{
  "image_size": 32,
  "loss": "charbonnier",
  "beta2": 0.95,
  "adamw_lr_other_params": 0.0025
}
Rows from block 3, named by matrix and row number. Rows with one number belong to one channel. Each number is 50 + 15 x the weight over its row's rms, rounded and kept within 0 to 99. All counts start at 0. After the name is the row's rms in percent of the matrix's.
# convs0: first 3x3 conv (model.mid.1.convs.0.weight, 192x192x3x3), inputs 168-179, a 3x3 kernel for each
# convs1: second 3x3 conv (model.mid.1.convs.1.weight, 192x192x3x3, transposed), outputs 168-179, a 3x3 kernel for each
convs0.98 093:52 42 59 39 25 34 47 44 47 59 54 53 54 53 48 66 40 37 63 54 44 48 37 54 51 60 58 42 35 46 44 54 69 54 33 43 40 41 34 29 03 35 48 29 36 33 33 53 52 24 20 55 44 48 54 66 53 67 95 75 55 52 59 32 37 64 31 28 20 40 53 66 33 23 39 21 13 33 51 24 36 41 58 61 87 39 23 32 39 48 56 43 33 34 34 32 37 46 49 46 45 26 42 37 28 35 67 61
convs1.98 089:46 46 52 51 53 57 42 43 64 33 65 61 63 70 61 39 45 32 32 40 45 52 63 45 32 47 34 49 44 37 36 25 33 52 48 28 36 55 33 80 40 77 41 50 52 45 28 36 67 30 48 65 51 56 54 64 65 58 63 74 65 48 55 53 60 33 47 38 63 52 66 55 66 49 46 55 44 36 60 65 44 46 64 42 92 72 16 33 66 29 34 10 42 21 32 21 50 28 23 36 58 44 44 66 51 62 51 55
convs0.99 101:49 58 39 60 57 47 54 52 42 54 41 48 33 41 42 35 42 39 45 64 86 30 66 82 14 94 73 96 42 55 83 57 39 99 59 59 58 77 48 64 88 43 43 65 43 59 64 45 48 51 47 38 44 48 33 57 70 43 38 46 55 47 66 68 46 33 83 52 52 53 44 50 26 15 38 08 34 33 34 30 35 49 59 66 42 27 30 40 64 58 56 67 57 66 73 59 49 90 39 51 61 43 49 48 38 58 58 30
convs1.99 109:56 45 60 56 53 63 54 61 54 56 58 74 54 57 68 38 63 47 53 21 70 40 35 76 48 10 94 32 68 34 67 52 49 66 38 68 51 99 13 54 46 47 50 74 58 51 51 54 55 47 60 60 33 75 43 44 46 44 54 57 41 33 58 55 41 55 36 44 62 53 36 81 48 40 53 57 42 48 36 73 24 41 99 26 35 99 78 60 80 27 64 70 30 59 46 31 72 14 73 59 39 83 51 46 59 50 65 37
convs0.100 085:71 55 40 56 30 49 43 46 44 47 41 29 56 47 31 53 29 37 83 61 78 73 36 37 63 56 61 63 39 41 82 52 50 53 44 44 58 80 72 27 81 16 53 65 45 43 75 43 49 77 52 46 48 51 49 40 41 36 28 64 53 51 62 42 46 51 67 34 62 34 71 61 52 28 31 42 44 59 65 52 51 60 70 50 60 40 75 52 81 55 48 46 80 00 43 61 37 58 32 49 54 56 60 53 44 44 54 49
convs1.100 095:25 50 47 32 60 35 34 34 55 49 62 61 51 49 61 40 50 26 50 45 33 54 41 55 48 51 58 54 37 38 35 92 00 37 55 46 42 51 61 41 23 61 48 56 43 56 50 43 63 56 25 58 64 29 42 33 36 37 37 54 69 52 33 57 69 47 69 49 56 73 55 34 65 45 35 44 48 40 46 47 69 56 60 60 97 39 12 46 52 40 60 49 41 51 78 94 39 49 59 51 64 46 51 46 42 38 20 54
convs0.101 108:65 67 50 57 36 43 43 50 52 49 78 55 64 64 58 56 71 35 42 51 48 59 69 54 68 44 78 54 38 52 53 59 60 44 70 44 46 50 33 47 40 41 54 21 60 36 50 61 42 23 68 46 42 58 37 53 47 44 61 21 48 36 44 54 52 55 47 24 44 40 68 36 54 52 49 47 32 45 40 43 53 61 56 64 63 39 99 46 44 30 42 31 76 33 43 47 50 52 71 59 53 45 47 27 23 39 50 55
convs1.101 100:67 67 45 63 75 25 62 40 49 74 70 44 81 69 46 55 43 54 18 57 57 27 37 44 52 28 56 51 25 58 49 46 65 60 44 66 76 61 46 70 55 40 40 66 66 33 55 55 48 50 45 53 38 52 38 33 50 57 36 41 60 33 54 43 49 54 37 81 61 58 32 25 26 72 65 45 66 33 65 40 45 68 20 32 58 56 40 30 76 60 66 31 66 40 45 53 38 37 40 32 30 66 63 42 46 43 45 54
convs0.102 102:50 64 49 48 36 51 41 52 39 54 51 46 42 36 44 30 46 56 76 91 64 61 66 68 56 21 48 63 83 54 42 45 49 56 38 33 52 44 51 51 36 53 49 50 52 51 37 55 62 69 73 48 43 56 47 41 50 52 48 50 49 54 37 43 64 45 40 65 50 61 56 37 77 43 46 61 43 49 45 56 62 50 50 47 46 56 53 45 49 53 34 47 53 50 70 49 61 55 66 80 85 64 53 72 58 72 68 61
convs1.102 107:49 71 51 54 79 39 45 95 53 40 47 69 59 77 44 31 27 73 45 72 45 62 53 50 61 99 47 42 51 52 43 63 45 38 28 47 48 36 52 58 57 56 48 25 43 41 34 42 39 29 57 56 21 35 60 67 40 58 43 47 56 53 52 49 75 49 50 52 57 62 64 61 55 40 57 56 68 59 68 42 66 30 48 40 43 46 36 43 63 48 39 49 38 55 47 44 44 65 43 40 72 59 50 57 47 57 51 79
convs0.103 108:44 00 37 49 56 52 42 72 35 56 48 47 33 59 50 51 30 47 49 42 54 64 49 67 35 36 56 45 24 37 46 40 49 42 72 54 48 84 52 45 91 62 47 62 56 50 71 51 50 54 54 42 56 68 48 61 51 40 37 46 55 59 47 48 51 56 77 26 38 70 14 36 45 31 59 51 51 55 39 46 42 53 51 39 70 72 04 47 43 39 39 37 45 35 44 34 36 45 51 48 32 49 36 49 29 53 57 62
convs1.103 099:41 02 55 18 23 34 66 98 48 59 30 61 50 44 35 63 77 40 39 42 58 43 57 52 51 38 54 47 25 36 30 23 40 52 41 59 54 32 08 46 46 47 38 50 70 24 44 54 52 52 45 66 84 51 59 36 42 56 48 61 35 13 59 64 98 44 47 38 63 68 43 48 52 39 57 62 40 62 33 32 48 40 44 78 40 47 52 33 78 70 51 47 59 40 56 46 57 61 49 35 52 54 39 40 46 45 40 55
convs0.104 119:26 06 51 65 92 51 44 23 50 58 63 48 49 45 52 47 27 53 55 42 52 48 47 60 37 51 46 39 75 49 42 19 45 62 68 54 52 43 55 49 37 51 46 54 46 55 59 54 59 56 58 46 57 50 54 45 67 67 63 50 45 60 62 42 40 59 48 55 56 44 48 51 72 31 32 49 43 50 37 33 77 60 50 43 58 49 55 53 49 50 33 57 63 46 25 45 63 36 62 80 62 57 57 59 65 60 99 37
convs1.104 092:51 34 57 68 35 45 57 56 71 44 45 35 60 33 37 42 78 57 59 66 58 58 41 42 54 80 43 37 51 42 40 31 53 38 38 44 48 53 41 41 55 52 36 63 40 55 76 45 41 48 56 43 56 48 30 27 55 44 42 51 48 75 62 48 48 54 38 50 45 38 67 39 30 82 58 47 62 50 54 58 50 53 48 54 53 45 53 53 43 47 36 36 61 36 46 54 21 65 43 42 22 38 41 58 47 39 84 46