Weights of a small image deblurring model: widths [64, 128, 192], trained on photos of plants and fungi (iNaturalist).
Rows from block 3 of a small image deblurring model, named by matrix and row number. Rows with one number belong to one channel. Each number is 128 + 24 x the weight over its row's rms, rounded and kept within 0 to 255. All counts start at 0. Numbers have three digits each.
Before each channel's rows are labels from the 100 images, of 14848, where the channel reaches its highest value: "patch colour" is the nearest of a few named colours to the mean colour under the peak. Only what is clearly more common there than usual is listed. The data: photos of plants and fungi (iNaturalist).
# convs0: first 3x3 conv (model.mid.1.convs.0.weight, 192x192x3x3, each kernel summed), inputs 96-191
# convs1: second 3x3 conv (model.mid.1.convs.1.weight, 192x192x3x3, transposed, each kernel summed), outputs 96-191

patch colour: grey
convs0.88:089124097132124135137157156131126107117148163152125152123135135141181135150136129166090084142121133182151196130120107123080106121071126153147115135129137099132051152136150102124139131149131131148151173124145088147121120149077151148133118165107157107106154110115135129146060091137166137100
convs1.88:169138133132123133109137142133160130113125163107129142118136143102162100131108142124114155120135102127102056123129138099128199101193151086145160101156105148140147121103123106099133104110142138100156126116118096098159131124142151086160113110136162186111101129133135137131143186138085113135

patch colour: white
convs0.135:175136101069129127126150142112157111125142165133103111123114121057144106157115101103102117127141168134143134124131145081082111137114117137154121136128097161110116137128120123102115115131142085153100134120163114217117134084120123124115148117096135106104146138127106152158131133116119158143
convs1.135:172115134116116112137096169125120130126134127095150125158140134135128147149101118144122106129101112149091158125063094145179100112147113144112108141125137142141118147148135103136157142127142122120146162124105143151188139160139141123137045095146101108106133133102145091098131161121172116113

patch colour: grey
convs0.127:132107140138122133137115151110139108097137127131144161107114182139127121139130127190120094125144132123117135136150119146121132120128145108126125135075121112121125122169122130135128103136127137111117090124117118125124203109114167121091087124101134118124128122118133154153093119073108135128
convs1.127:144144107128128117133152097105095104128113131123107138092120133163126107132134128085131116139086105165152061094139151147141142157122131175130166148119151148134151105076091144166099124101154135140132144114170112146168109106133104128159131133106114178109136132115152127116162123183093122109

patch colour: grey
convs0.174:145094128081112136108150131124106121145169069152107101173125137130103068171170154170122159131109125139144115134140105138158172164136087127124107119094150109119120061132140129137153123130117150113167163118144120147144143142097125143113118124130111142130134116107128065110088076115110143090
convs1.174:148159127127075098139147153117147107152132098135122091135144139150144125163124117101142110168148151176120099146124111136126152124095146112176142112139082123138156170098116169127116156138111162163107109142127120114076064101130108153158128150147157091117113122144202165128117118078163111094

patch colour: white
convs0.98:133099103133095109090120142089103128106133117161119117132109099136136101130114110119088151141091089123123141127133127129124124111109124158125129109127106111106162124105128133102116128161101093057199126181163113061121111132133120085103164106078122103110114121151129144122078168168134162093
convs1.98:154111129145093135153157143145153084123160126094150101172154155139120141168112159150117094144113162135110136091113095127149115161131127148138132146122124138158180114122134154192146142140081156151108143140145133145105129133112103132122153132132131079132149101157113140107178184157116146154

patch colour: grey
convs0.50:154127139129138096167127125173142119128080126130142154115141108137124144112133105150134090117114141168153104114123121184118140109156097074120163118137114145127117138130093080120120089093148150132088119110109163111121188105170157119126104127140129108132157147127152130121137098157140101136
convs1.50:148126096127153095123105123115128218146081116153146117117124145146158103124111153134132138111100139120112124093087109116157131180107129138144152135139168137145141149167103141153081124108132107146112117134156136103129091115082142109124180130163169142134137118114090122129158125138137107099

patch colour: white
convs0.68:152106131119151131171127088119128076144104142102123099135150158118156137142129127089100132131140157125119161197118063099112104177148118112111102138133114077111130120109141135130122103124101108100172128119075108124099151136118120125111159141107128132217145121118120133154173172175135101142
convs1.68:135147130138131070143148109120154170125152126168177166094146128133119132153110102161154080146095116165145118082131128082124150152086129135116124132139121144126131070128150080139116156136142134174148135168152190101118142085138112093140144100173126126161107137165119121125173132126084154145

patch colour: grey
convs0.168:144103131115136146141150118161172167153103154113155128126104110138134131147097125108090137127117107171126126148135137160097140134131142079149146149124145122107104166113119095125163121168102126108106125118137152137113176115159156111113095140139156159152131162137124133100135029093110125120
convs1.168:108151139113102107131109159105124161129144122098114136095126168098108111103121121119129144142146121118143113115117119118126086128161119088115099111109145127127162130174148136109133086131141137171151128105144154116130139136119096154126148097115140101144130125130116146115098139136155130148

patch colour: grey
convs0.105:151155153153134133139092138147132138088126117148128162086160111114131094115140087125107094111160133097135130099131149120116130122124127162146145166131143132157135144125096151145113109130135126102091135094070146084136161144146076131105135125127160145086123126142111162126148244124174072174
convs1.105:128135148136152156119177123147145167118148136111151130116090131109092164104120131112156151102122161118141112154074103124138122085147115173104126154109104123156104131158120112121121119119125135103164094147146142130122171086098138134096173135127148088171185119123121096122137087088131151113

patch colour: grey
convs0.172:146131147159099144153154123138188128144144141131122131111111134130115145121133162163165166127176125139166124157142227167131136114152136111127145152168136197112130138142103081117121105094136119122126144129107120101159130120145138108156146131116122132049134122128124092124137072130153108146
convs1.172:113122136123139119147078150105135133117075098150156142137142141142102159091164177172118093123136119193090145104116140089103160112127159113103111132165129081150134179127152169155146144170141137105133152124143138133075167113130120116118145140107141099095111151184189121178129136100131112098

patch colour: grey
convs0.146:130110134174133121158093103122138155106121148096143120113124092140119113166144130101156152137141137105105124139153117103154152087118157142126147169113128099151111126134109098135141076094134141112154126140134106105116141129113122151111162147127147179077105130151146080120116071135172091131
convs1.146:181164099141134117120145154121130128141115121170140166095102095128108150126126093138151124122096122195137137133139116132139143149167133150091132116102188115106136150107160134137103114147109122093121147154112176115135158120158131115117131119113111111133146132131127145100119079159168101092

patch colour: white
convs0.104:137119130143147083124157119090099101124111125103074087126158105117115155112115096098126153098137158118107120171134113095136107141116124097120109111151117128122115096124125165099120140148133105165093120116111102167110109124121129120149158125116136118188116120123107124119138220130160121146
convs1.104:162152121142104169152098110159129180146141142159118153167120117146105117111136152171142132137113136131131122033139159127137139124115140167092171136175135131135184124111138143165151139107179123104144131171120148092104141118155088116137118116149128100111124116085113140142144148136120141153

patch colour: grey
convs0.167:106089125148145139105121136161149087129138115132118132098104122131173118123156141169128126161104140168129140139106159130153162128109139060145122122149128146139141122157135077154144150118143133141138115152132141154130116123153189112123135150137097120126108159128157156086162027110104133152
convs1.167:165141146115139123079107126076091150104173130151117120118145169135162129143151104123132142143145111087112166117119132147106101134099135123109127128102087123113143169109124138118171147133165177144143150106153136130112111131110156120122087116135082112131136139135090136146114120179090129168

patch colour: white
convs0.36:132105093052128113118112116125112159084172120144124077177133132113130132136124098141118130110134135146129150123146133136151163152137075130078114155118103140125143112155089149146132117104099122112149150173153132160141131091147117107117147134131087111099119178117109141146119155131132129144
convs1.36:096103135148134143092129096121105151152145104140160062155110117100109150104069131133152127161094131119140099124130180120101148132154107123150104144141095110120091166101163123188122112121110120144137130155111136106149128129114123126106195140112108157151143134131149147124115139167115122147

patch colour: white
convs0.23:121127124116113119126146145129126074140083115129076105094147163118113118097144086102160150136121151123150126168126108156128095136131133114129117093164148139144146088093147162116115141144137112159149142119118132148147054142144146125153139116128121117197145123125135111109187182119109131106
convs1.23:139123146132150135162141081156113113096128105132127161148102140170144124100108112124109166104105076119124146145148160106095109135155115151128152156143108126152166159145115147149101136155133101085126127143153122126086128147118042136104094136094143101115133142126135125111148146148132141125

patch colour: grey
convs0.155:157139151138153132177105114151176162111087161128159136100163155123139130083116090118115129137172146108103130130147121111142090099144106119131129172129146142138140143136067167124130134119155127121111143152078146128174154143188127143109166118131161087147145126155125128122113226122155084158
convs1.155:156097139131126126107124158134095156119142099073135154060131110104136191106120108129130144122139124125157134173122134158121184138118148111126142135130125105167063110135108125136133111095106155146114055081157125109086073139142105112126118149135116164151117151134161092145086111112090113101

patch colour: white
convs0.161:122098081098137122130127081191141142119144164138107110154110133109128132114121117148102113097132141122132126095164130064138107132129127124090144135125163135093123142125101105100117136070126125134153138183146159117132132101179167125119105053119129110105143147150125153129133097110089133125
convs1.161:136080127158138149095138168124102117127155160136112120135164119158160132119110087144127135117159100140132119191142110170130127151161113135126119145133151098149103112147173115104117154166174154103182122144129157148121081145141108096069085155108103142161137131116143102111140165149093148110

patch colour: white
convs0.89:136164118122128126141105140130060114163155153067104109134160073128136152131116126130130163126126163112139100150135137028119127146143122111127110131146131095103124136050103144129125158091145142141145134134120125183047064128120140118163167125110114146138138129120129123119138136150148125124
convs1.89:132132125131140147128136098149130121089130158111133174167127071143114144130157096136084137118133095157112102097145152085105121115117135191129136136169117122188104127103095120146122082103126135150105111114163158124139198158142126147141173132091157163110133135151126143143113146133145140123

patch colour: grey
convs0.59:133144151130099118162130156132147118160082140123127140129118157140129123128117158171143106150100121117111099173110092145115125131134068147102194141123140134135093114110146111178124147117140153151101147115093166108149128127090138139124107130162159130139134100179178140093166094132116121112
convs1.59:127181172152105148136139144137127108141147165113110123102138136115140083119123153126141141162070129147136143129124123128150118152123166123124127127117115087140112166152139047107123105123141137141196139096146111151119125182126157143137159138152131124135169134125103112163090175102163070130

patch colour: white
convs0.13:165094116091132126135127110121147137089167121126092114158120128099124111116127109125094129101145133135123099103121118110110111134137101110142110169121100123115163111144111145140104104101106092133135178158178109180127121106128127127121167119119161099096134106097125137121130148124120116117
convs1.13:147162131165105129118109158125093099154083129130164094086135112163143124149124155086115142103119129130072134121136141124126132122158123117165122138131143107119213112099061107153134125159147115144120104087123141113167115136129092131139157125122150151110136139145076147141138129125147102158

patch colour: white
convs0.119:143144126084141091160138167141152125116157165154114111180160122122141135129135085117157128139146173141145118120136121112089120124126160111121102138131073139125134110115119117152121100123139130132090122123212096205129128120098111137121139094101176122113106160105145099160137144130143159128
convs1.119:126154121133117101112120177092146147153128120135119119109117114140120091072118145119120136166139128151128153161107145141121157137136144143146144110150151152109095113125117092133132173135128123095178129111137153139142168087145147133146121132094139103109172053154114092118081140155161125143

patch colour: grey
convs0.58:141083124133100121145116153109107065175138151083080139133163173116170131143144127137138109121164167180135122088122142106115123196124126113123147137119128142136125111127124124131122111104094136103109122109132133210162128109082118134176145116121139112103139124100103137143124118118099113133
convs1.58:141139142141126151131108121133155140137112126159145164112146176150138140141131205158129113113110141115150160064138109125119190144124097109134119152102157101104121151145153146140152139137190114112115154118114131113101118135072097110121107115156083145110133133194148132150126164104126142154

patch colour: grey
convs0.12:154102114130085182145146134125105164178074150100151114134099141150163153130117128091101142129122128114147139142113042145134121134140114085143113135144140095114145141127143144113147175185136106122127104104107144123151141117114088127113127149115147165196147116167137115115126157130149128125
convs1.12:126108143115147093117117133154107074108173127073071094115107120103121138138131122138120140133149127084109146164114121159160141131145114086124110131145100165145128083161118125153166119122067108123123134094122086096137091189115166172115097154098128143120099117143114155118093122088124132121

patch colour: grey
convs0.37:103130111173142106100129122090138140119137201150123126117119130161122143094085107129119121150173116125152120129147119147129113127135158136132129072131133114136172093137125152138117106142112132145131102104101135089124130123112128161138094111166062139118178098137117108146129145130128133119
convs1.37:102114143178134129158116139173122119136103074133135109125126135101112138148165138104114156103086140116144132130130153133151143112149109132176177192146162128142136143163131147108128111097149126131154120136163114147135154139116122108119098121136157136137025138118122151161140138126129148181

patch colour: grey
convs0.183:127126125119220193120132109128161196096116129151175130104100122177125162141096124071149159098142125084148138178115104134119154111127120111118130124086128115114143139142109096133140106142099152083107105115128147113137142156142131122121113123148127175136123140121119111099097068136129147157
convs1.183:148137136160114136114088150101127107156145121131140122165171116126166111150181111171124120135142129168164140132123131098133083137135129128123134139161115146079095138125186120124133144122129164133130129182127085160159073138077154138144088149126124124107125139142114150125150133144161123108

patch colour: grey
convs0.65:084098159105109115164141113130127125103153115132145136092115134128140116118105123129136137120116130116154139150190140138133079102138154121153135115129119099138141160118133117099136121145130152123111128112110103116127116142115100123097116114158142117119097092118128125134122130143127103123
convs1.65:117129127157136144092128166107131108172139161130086156129145159153113137129125122094133091131175115080104170120145132142101153151095107125152113103128148113136122107123114163085119149114115175136138099141144133118138104113145161157168168132171161135155132158133068140112127190137116118139