A small image deblurring model, trained from scratch: 2.89M parameters, widths [64, 128, 192].
Rows from block 2 of a small image deblurring model, named by matrix and row number. Rows with one number belong to one channel. Each number is 128 + 32 x the weight over its row's rms, rounded and kept within 0 to 255. All counts start at 0. Numbers have three digits each.
After each channel's rows are labels from the 100 images, of 14848, where the channel reaches its highest value: "patch colour" is the nearest of a few named colours to the mean colour under the peak. Only what is clearly more common there than usual is listed. The data: photos of plants and fungi (iNaturalist). In brackets: how many of the 100, against the usual share in percent.
# convs0: first 3x3 conv (model.mid.0.convs.0.weight, 192x192x3x3, each kernel summed), inputs 96-191
# convs1: second 3x3 conv (model.mid.0.convs.1.weight, 192x192x3x3, transposed, each kernel summed), outputs 96-191

convs0.189:120096126086098138147151132116137157113127165141088142136129095125081129073176109140154150172117182147039152096073132124068067098135191115123145147124125123027151117113113102128186130118140158105165172138039110090111108124049103131103055104119163153153125117128126084138150084061132102088
convs1.189:138112157151137144106093099132171204126023119135159109161114147138124120158105109157136069148059141113129111083178155088112137178077168150159153142164146170141112146115152148093092134118173170151090151152139127135163232132148140141116139151112129142120129170161142139108125073204096145124
patch colour: white (57 vs 1.4)

convs0.32:109152091103139053076144136182153055121141079151059093172203143236117107071097136145124121111165153120131101146139132125163102101099116121116114140058127119172111090102118117080099123118148101088091117153137087173222087136120171070119060092134112120106100164103132123126087150136082188171
convs1.32:122074127163158167105074101162085080131166167099166142112096099093057149168158112102075151155147088096208160128116143146098096118139106140123126068121119108088137115127156179117132096124115100125165129147071105138117137184134085130139075159097120121106146067111060140117085150112082116139
patch colour: white (66 vs 1.4); black (27 vs 3.7)

convs0.115:098126073072134141135117092142098098136128094114108093126116147097074148089106134136121121146134135131142125139099126112123129084193043110079158080000129145164097140090207119079141149116135095128057116153083081235125110126103177082155053105154046152111145185144170158135132133117085140131
convs1.115:115169109044116115162167124129134116123107100118119144102156126096159167137172118115145117142141122087167149144150147126166070171106140170144116151129139095117114100200063188096132128123133126173114124093151079191110195121130073175138181147149132187118135043117105031128104123093143160160
patch colour: white (56 vs 1.4); pink (28 vs 5.5)

convs0.156:111123114116083130098075127183124130172130130128158130116169109232111161161095118095151125131161160115116108158107170088079142082077139082134134135120096187124083131101135143136141165080111132080050085146166153203181101139154140098148046112147124110091109123144166115124077071135123156023
convs1.156:128101097157093155094197075193086092116119175120194096140151126111107117122123138129136144169118091102101163119108090133132150071103120110109126128135108130095101164126104094128101138156123131206188097166029136155109110112121084094140128071133121109088099051109125119104125122097088099153
patch colour: white (71 vs 1.4)

convs0.11:121158083156097164106149149072149184096140154175131178144081158113132141085141143123126137148138137130125188118116160120113145150089156137122105138184158109050092123160112076114054142138124174125123139148111084063100152093114122088099100113090111162143121119128158138135145052076149084093
convs1.11:116157157130156142149165107105112177120173091129107158219121196147168074163202131160095162070065083126163161116140152110123206133129159144190156113129135118127182099139105127097108119091146084164166148119116114044117113180173095133124131145136127094137088073167162166061130110170095194098
patch colour: pink (26 vs 5.5)

convs0.171:170137167126152126159129110130130052143153119133134147106143100177073117126095141073140144143144142195152129159126111094125180157176103129111104099044076145129111121073148119106174128098115149118168040144117140136108089117087149091174095136140059125109118148107118124135140118069010139102
convs1.171:078127115043121140112103123122135176099119133204157148127133167151132157169150139130151087137159147129125165154118126150102126098144171065134137102110082146116117087123117080121192085143129181154203187153108139165166074133126078144113185117142149106111111077102128102170072101114173118131
patch colour: white (60 vs 1.4)

convs0.55:193143151101140136200109217121066157179143179099120149126152131116164141103098170140137126047174104094086111125085133125100117135065180095122172179178125131103170084147130089127091107128171114130131255125122110115107120095142135111098099116198121134165095083089073087127141101096153146120
convs1.55:139168100072150096150118129162134154100142140149151094125214139160107118164088130143092150125161125136157084113160111128150122120133174170154130094135087134124173111137136186129137136142182106110048089122189109126169131133165143147139076115070210143106102186116133143118163116135156117102
patch colour: white (41 vs 1.4)

convs0.42:150073101135075095136132157067128059139120114099152180078160175137095136122128178203118156130140130194164162096156086206110112094121101141117157113102141115166110084122129121106118095085123086139142114120088113091140214141104104119079149109128113135124136101111115184128125166143165127197
convs1.42:106153133101112138125136124161121038140169142092116097204105056140106123087162094158115156132109117151118109141141122117131122101135158194161072135152144138126140171183135121160147133131151092104090125125124122197184221150191146136146105119134122086119112125165112084102107141132034157101
patch colour: grey (71 vs 46.1)

convs0.133:074144065169129132102159142117158067157163188160122162138132138135106123130116148106122142105070190180148182129099137152103099111088151118113150145073144162110122126080152123122048116088130133160138128116221094218194133114117124156132176097149139114163139102143119119116159115090058212091
convs1.133:138122154087141140128120122181092152108080118108136165113091202118187093117144103127133139106177092133185182077150144098161150175133169164100094161115127129095120070080066099172134135143167101097146168143144112114023106074082115129101101160153173121110112156128083137165155066193111118092
patch colour: white (56 vs 1.4)

convs0.160:138183138145159052133102121089130105132167139173095176134111146128128057093129102102095135104089136129134165171134091155105160148105169126112103089097107123121144128100109096065111124086129155149104128092146136235133103114113148143130051118150093180143096140136147152135134111121100176094
convs1.160:143153139103147100142116123109197126135126141156068141091091130180102184141131054149198147117121155168120068138137139155116132144130158117087158182099107143120044111127107160096181146113115153017095089152139142100116131071083154123145086149107150078147138175099113149134077125147135124158
patch colour: green (32 vs 7.6)

convs0.134:154133154120128126149129071165184081098130122103111177119146156166164138136196142123179136146195129126173099121189133151179113173174156138153159155107150147151135112110048171169160145103121151089168071134095136015127139113136098130098170146083135081138164159166127125116155171161128038145
convs1.134:079133115159126163100147113142159126114111081099218184114101106140131158103092075115129137176044098140140156085081166126124122093115066166070097146154132140104120185138091068116140160123140145151152141112166136007100121114111098119108185118104091149126142115134124139153099103089086143131
patch colour: grey (73 vs 46.1)

convs0.166:196138142127111141197146128076138154142142162155126147127125144159131165104146104138181112129131135125103125101146112122003149120045060120115103120176140095133129122126160134161087142121123153157103106113124146182103128119143138061117098125230085159153046048137125112146178113134135121107
convs1.166:095188164028166125158160141103150137155148115090121143147107127132170113112150143132121131162201178151121131131085122130082154145083138106102115119147109123152120108121117084116127162156123094155100145064138103236127124078082105094119188120121128142147032117109153119132209095131123148142
patch colour: white (61 vs 1.4)

convs0.130:082115057080148158047135136097054081092139091134115119170135159171075172108106137136098129105120120135154139168120173161163070120213080139114151110109106139143145085070133106146129201129139070143137168150114102238156134142129138114132106074160087111182189167130131134107095143106072212118
convs1.130:177122171122125063190134094139097089156069177085083146122145121067113122141117134126123152144163180143208123120131162105102158102102107147123139146078117146188086195136060118136138125173126151090151060088109149125116106104119182158131141134096132150119140091156140107146151160117182103150
patch colour: white (63 vs 1.4)

convs0.31:092134145178130103090136081158125147082147025150072094124196119156110121075151094148165159111114114122137153168119127135085119096060103139100114148117071166109127119128157098067086076105114116101078085085086112207109122128129126124159131093214164106112055102086177170117108105135139153094
convs1.31:155113151159167127124113127076116193144187090128119066108071147144154137107101152084114157135080148150127085137115114131132137100103080157095158103146211136147100157128077096157131106152124099107188161137095112118137134146118066106151054128130044140102136061145093112071155150134139115119
patch colour: white (60 vs 1.4); black (36 vs 3.7)

convs0.168:111163142128121119125116122085153107120120110069140118105132144097060113100163110130103149095182139129089135146119170164142096084117184135169158116119129148088134118123086059127129161109123137143176147168104109118135118162106180170137109117089159145135132042081120109127050111090097108124
convs1.168:151127092158144114121119066121087109110166127190180103117099145132097050231079161126135119155046107067136098103148062077157107144088075161111105151069155128137076166100192124132113082113156134135143142131120142149156186188099083136127102121102101125120151121148115161120099154100139119108
patch colour: black (43 vs 3.7); white (30 vs 1.4)

convs0.93:115143152129123077133124134117105125128147125116138147128137138060069137091168109133091139104195113130122145090184080120118123126079149131101131162147061135092148158179141190049082108164140108131194115131140085150000093140156153117134161069162134100092069112137142123132150109089097179093
convs1.93:118100123141126155110191127096157152100115119155156134120090197160128150125176156095103095137159155132073110084124140182132203089120112121105140112146160145125119142139195042169143162163137090120107136162126119132203144095164112091160104098112140182160160167083201189099133087095096106162
patch colour: white (30 vs 1.4)

convs0.100:112168086157129119130153140100121174143142178149168139157123150076094062150146081167150109114141137133197109153121118119129190038083091120133152116093152150061141169091188173073082141110151105154128055137171082195134168068105180142149124088122056134145150123137127142139184079086072154116
convs1.100:100066134091145097110095122145126076100154109107027156155081160162172067090088194109118123124173162099076204126153139136151134115101145196130145168103117111139106118149085106175141105138168126171124175094120115157144131161161122134148122138121182153167077113094173134103104139147170140095
patch colour: white (25 vs 1.4)

convs0.14:132114149109128158129104126151131144087119085157140096134130175162093164176094235160132059147154107169127161105164119078139143097122151060127150106058110157139140091080109174095137144144156121138100134111150101106172255124120105115171183117113114134156105153114181152152120169082066105179
convs1.14:133156142111077104131081114088150108127131141102085123063137142164107190073196142166130133118130105098131107146132101126110129151150147081163128124096097203148156153127067042141145148132101195172155154146182099141118013149114124116152130128138141170156159119112084136108079027081130143135
patch colour: grey (78 vs 46.1)

convs0.98:143143154102144170133141128149136143094054141083165148156114148111144171134104173112083126148142080088134126149131139129138097167136147188147174139135124143114099099158151138107152122159115091134190096161138180018050121140104078094064077127134136117071098157147134126188122105097149090174
convs1.98:126146130141154106131124095132200201123158091200142061116180108107089081188119139132104175132106100122141139098137152115106143086122100121114109104149128096160171200139129181126133091160096118093140073103103118106108226128191044143102111113159126129137099098124119108053070129173053123144
patch colour: grey (75 vs 46.1)

convs0.7:117090185102134128130116115142109124080163129138120134142125188171068137102091170096128113136216105087136139158111127104169161101132073123137090119141101115184133062068111112088107193144120166110130086140129067199150113135150120159145116138103132157102102097142146104130127105144087166123
convs1.7:107058086136101140120127134143104121124170094105147122173129159069175111136116051165118149115165146129124120164142141131067114144107031149127126137073055126146159109110176129086127098133084167128165120061162088067079078144122113114133144111173181107115164128136124140159120183113143125153
patch colour: white (40 vs 1.4)

convs0.122:162139149151138104164137127084123166097149110131135184104074119092147093125117078091108153157114102117127132123079143096096137173063171190110130124133132146105169116136125127098093155148129151121185135079170110059088117163091137082146157111187131161153016124139147169065143098138164083145
convs1.122:114098129075160132126172079143064180074069097181127118131145147170115147128168112096110169132119101102080148152119117172127132101059124122123151133107168154133079212095114161097113077168177144112114138111120142117082134153117104108065129131132157069186141155122115119225089144112112126132
patch colour: grey (76 vs 46.1)

convs0.106:144107129076133137168110156165090138148096075098131119103080119095069154078151120112118143140139097094138128129117130131095111077142156103129085174105151133095131121097130114123151184120127078156127166132145065101172085133110115100139233103188147152114119174149110122129084109131113149100
convs1.106:137159105000171158101097135111126113149175157111080086140145133139155132156084139122112089094180116158074157127069114189129101129092138093120141130136106114144139073127052082144087122177138116133124151141107139195157136094124157136165102103121136097126109067101136110175198110116143072141
patch colour: grey (71 vs 46.1)

convs0.34:150171118140133174154150175099119084137116146175103139116128145211122133115095213145112136152200126136106174128139090147089167135117190142156131128103111160096102138115152102099131165153154159113185147164168102199139113133040130097130087094138129170135115174132124100108109093133097113104
convs1.34:062099155157181107122182080089158075149131135095135083128151134150142120129121085149143136140098134117168121160184178140167102115185119112147142144079120140110164157115069147151156155199134146107149094118120072104097138096174186128088188143151146184159102133135150126127135114133140075115
patch colour: white (57 vs 1.4)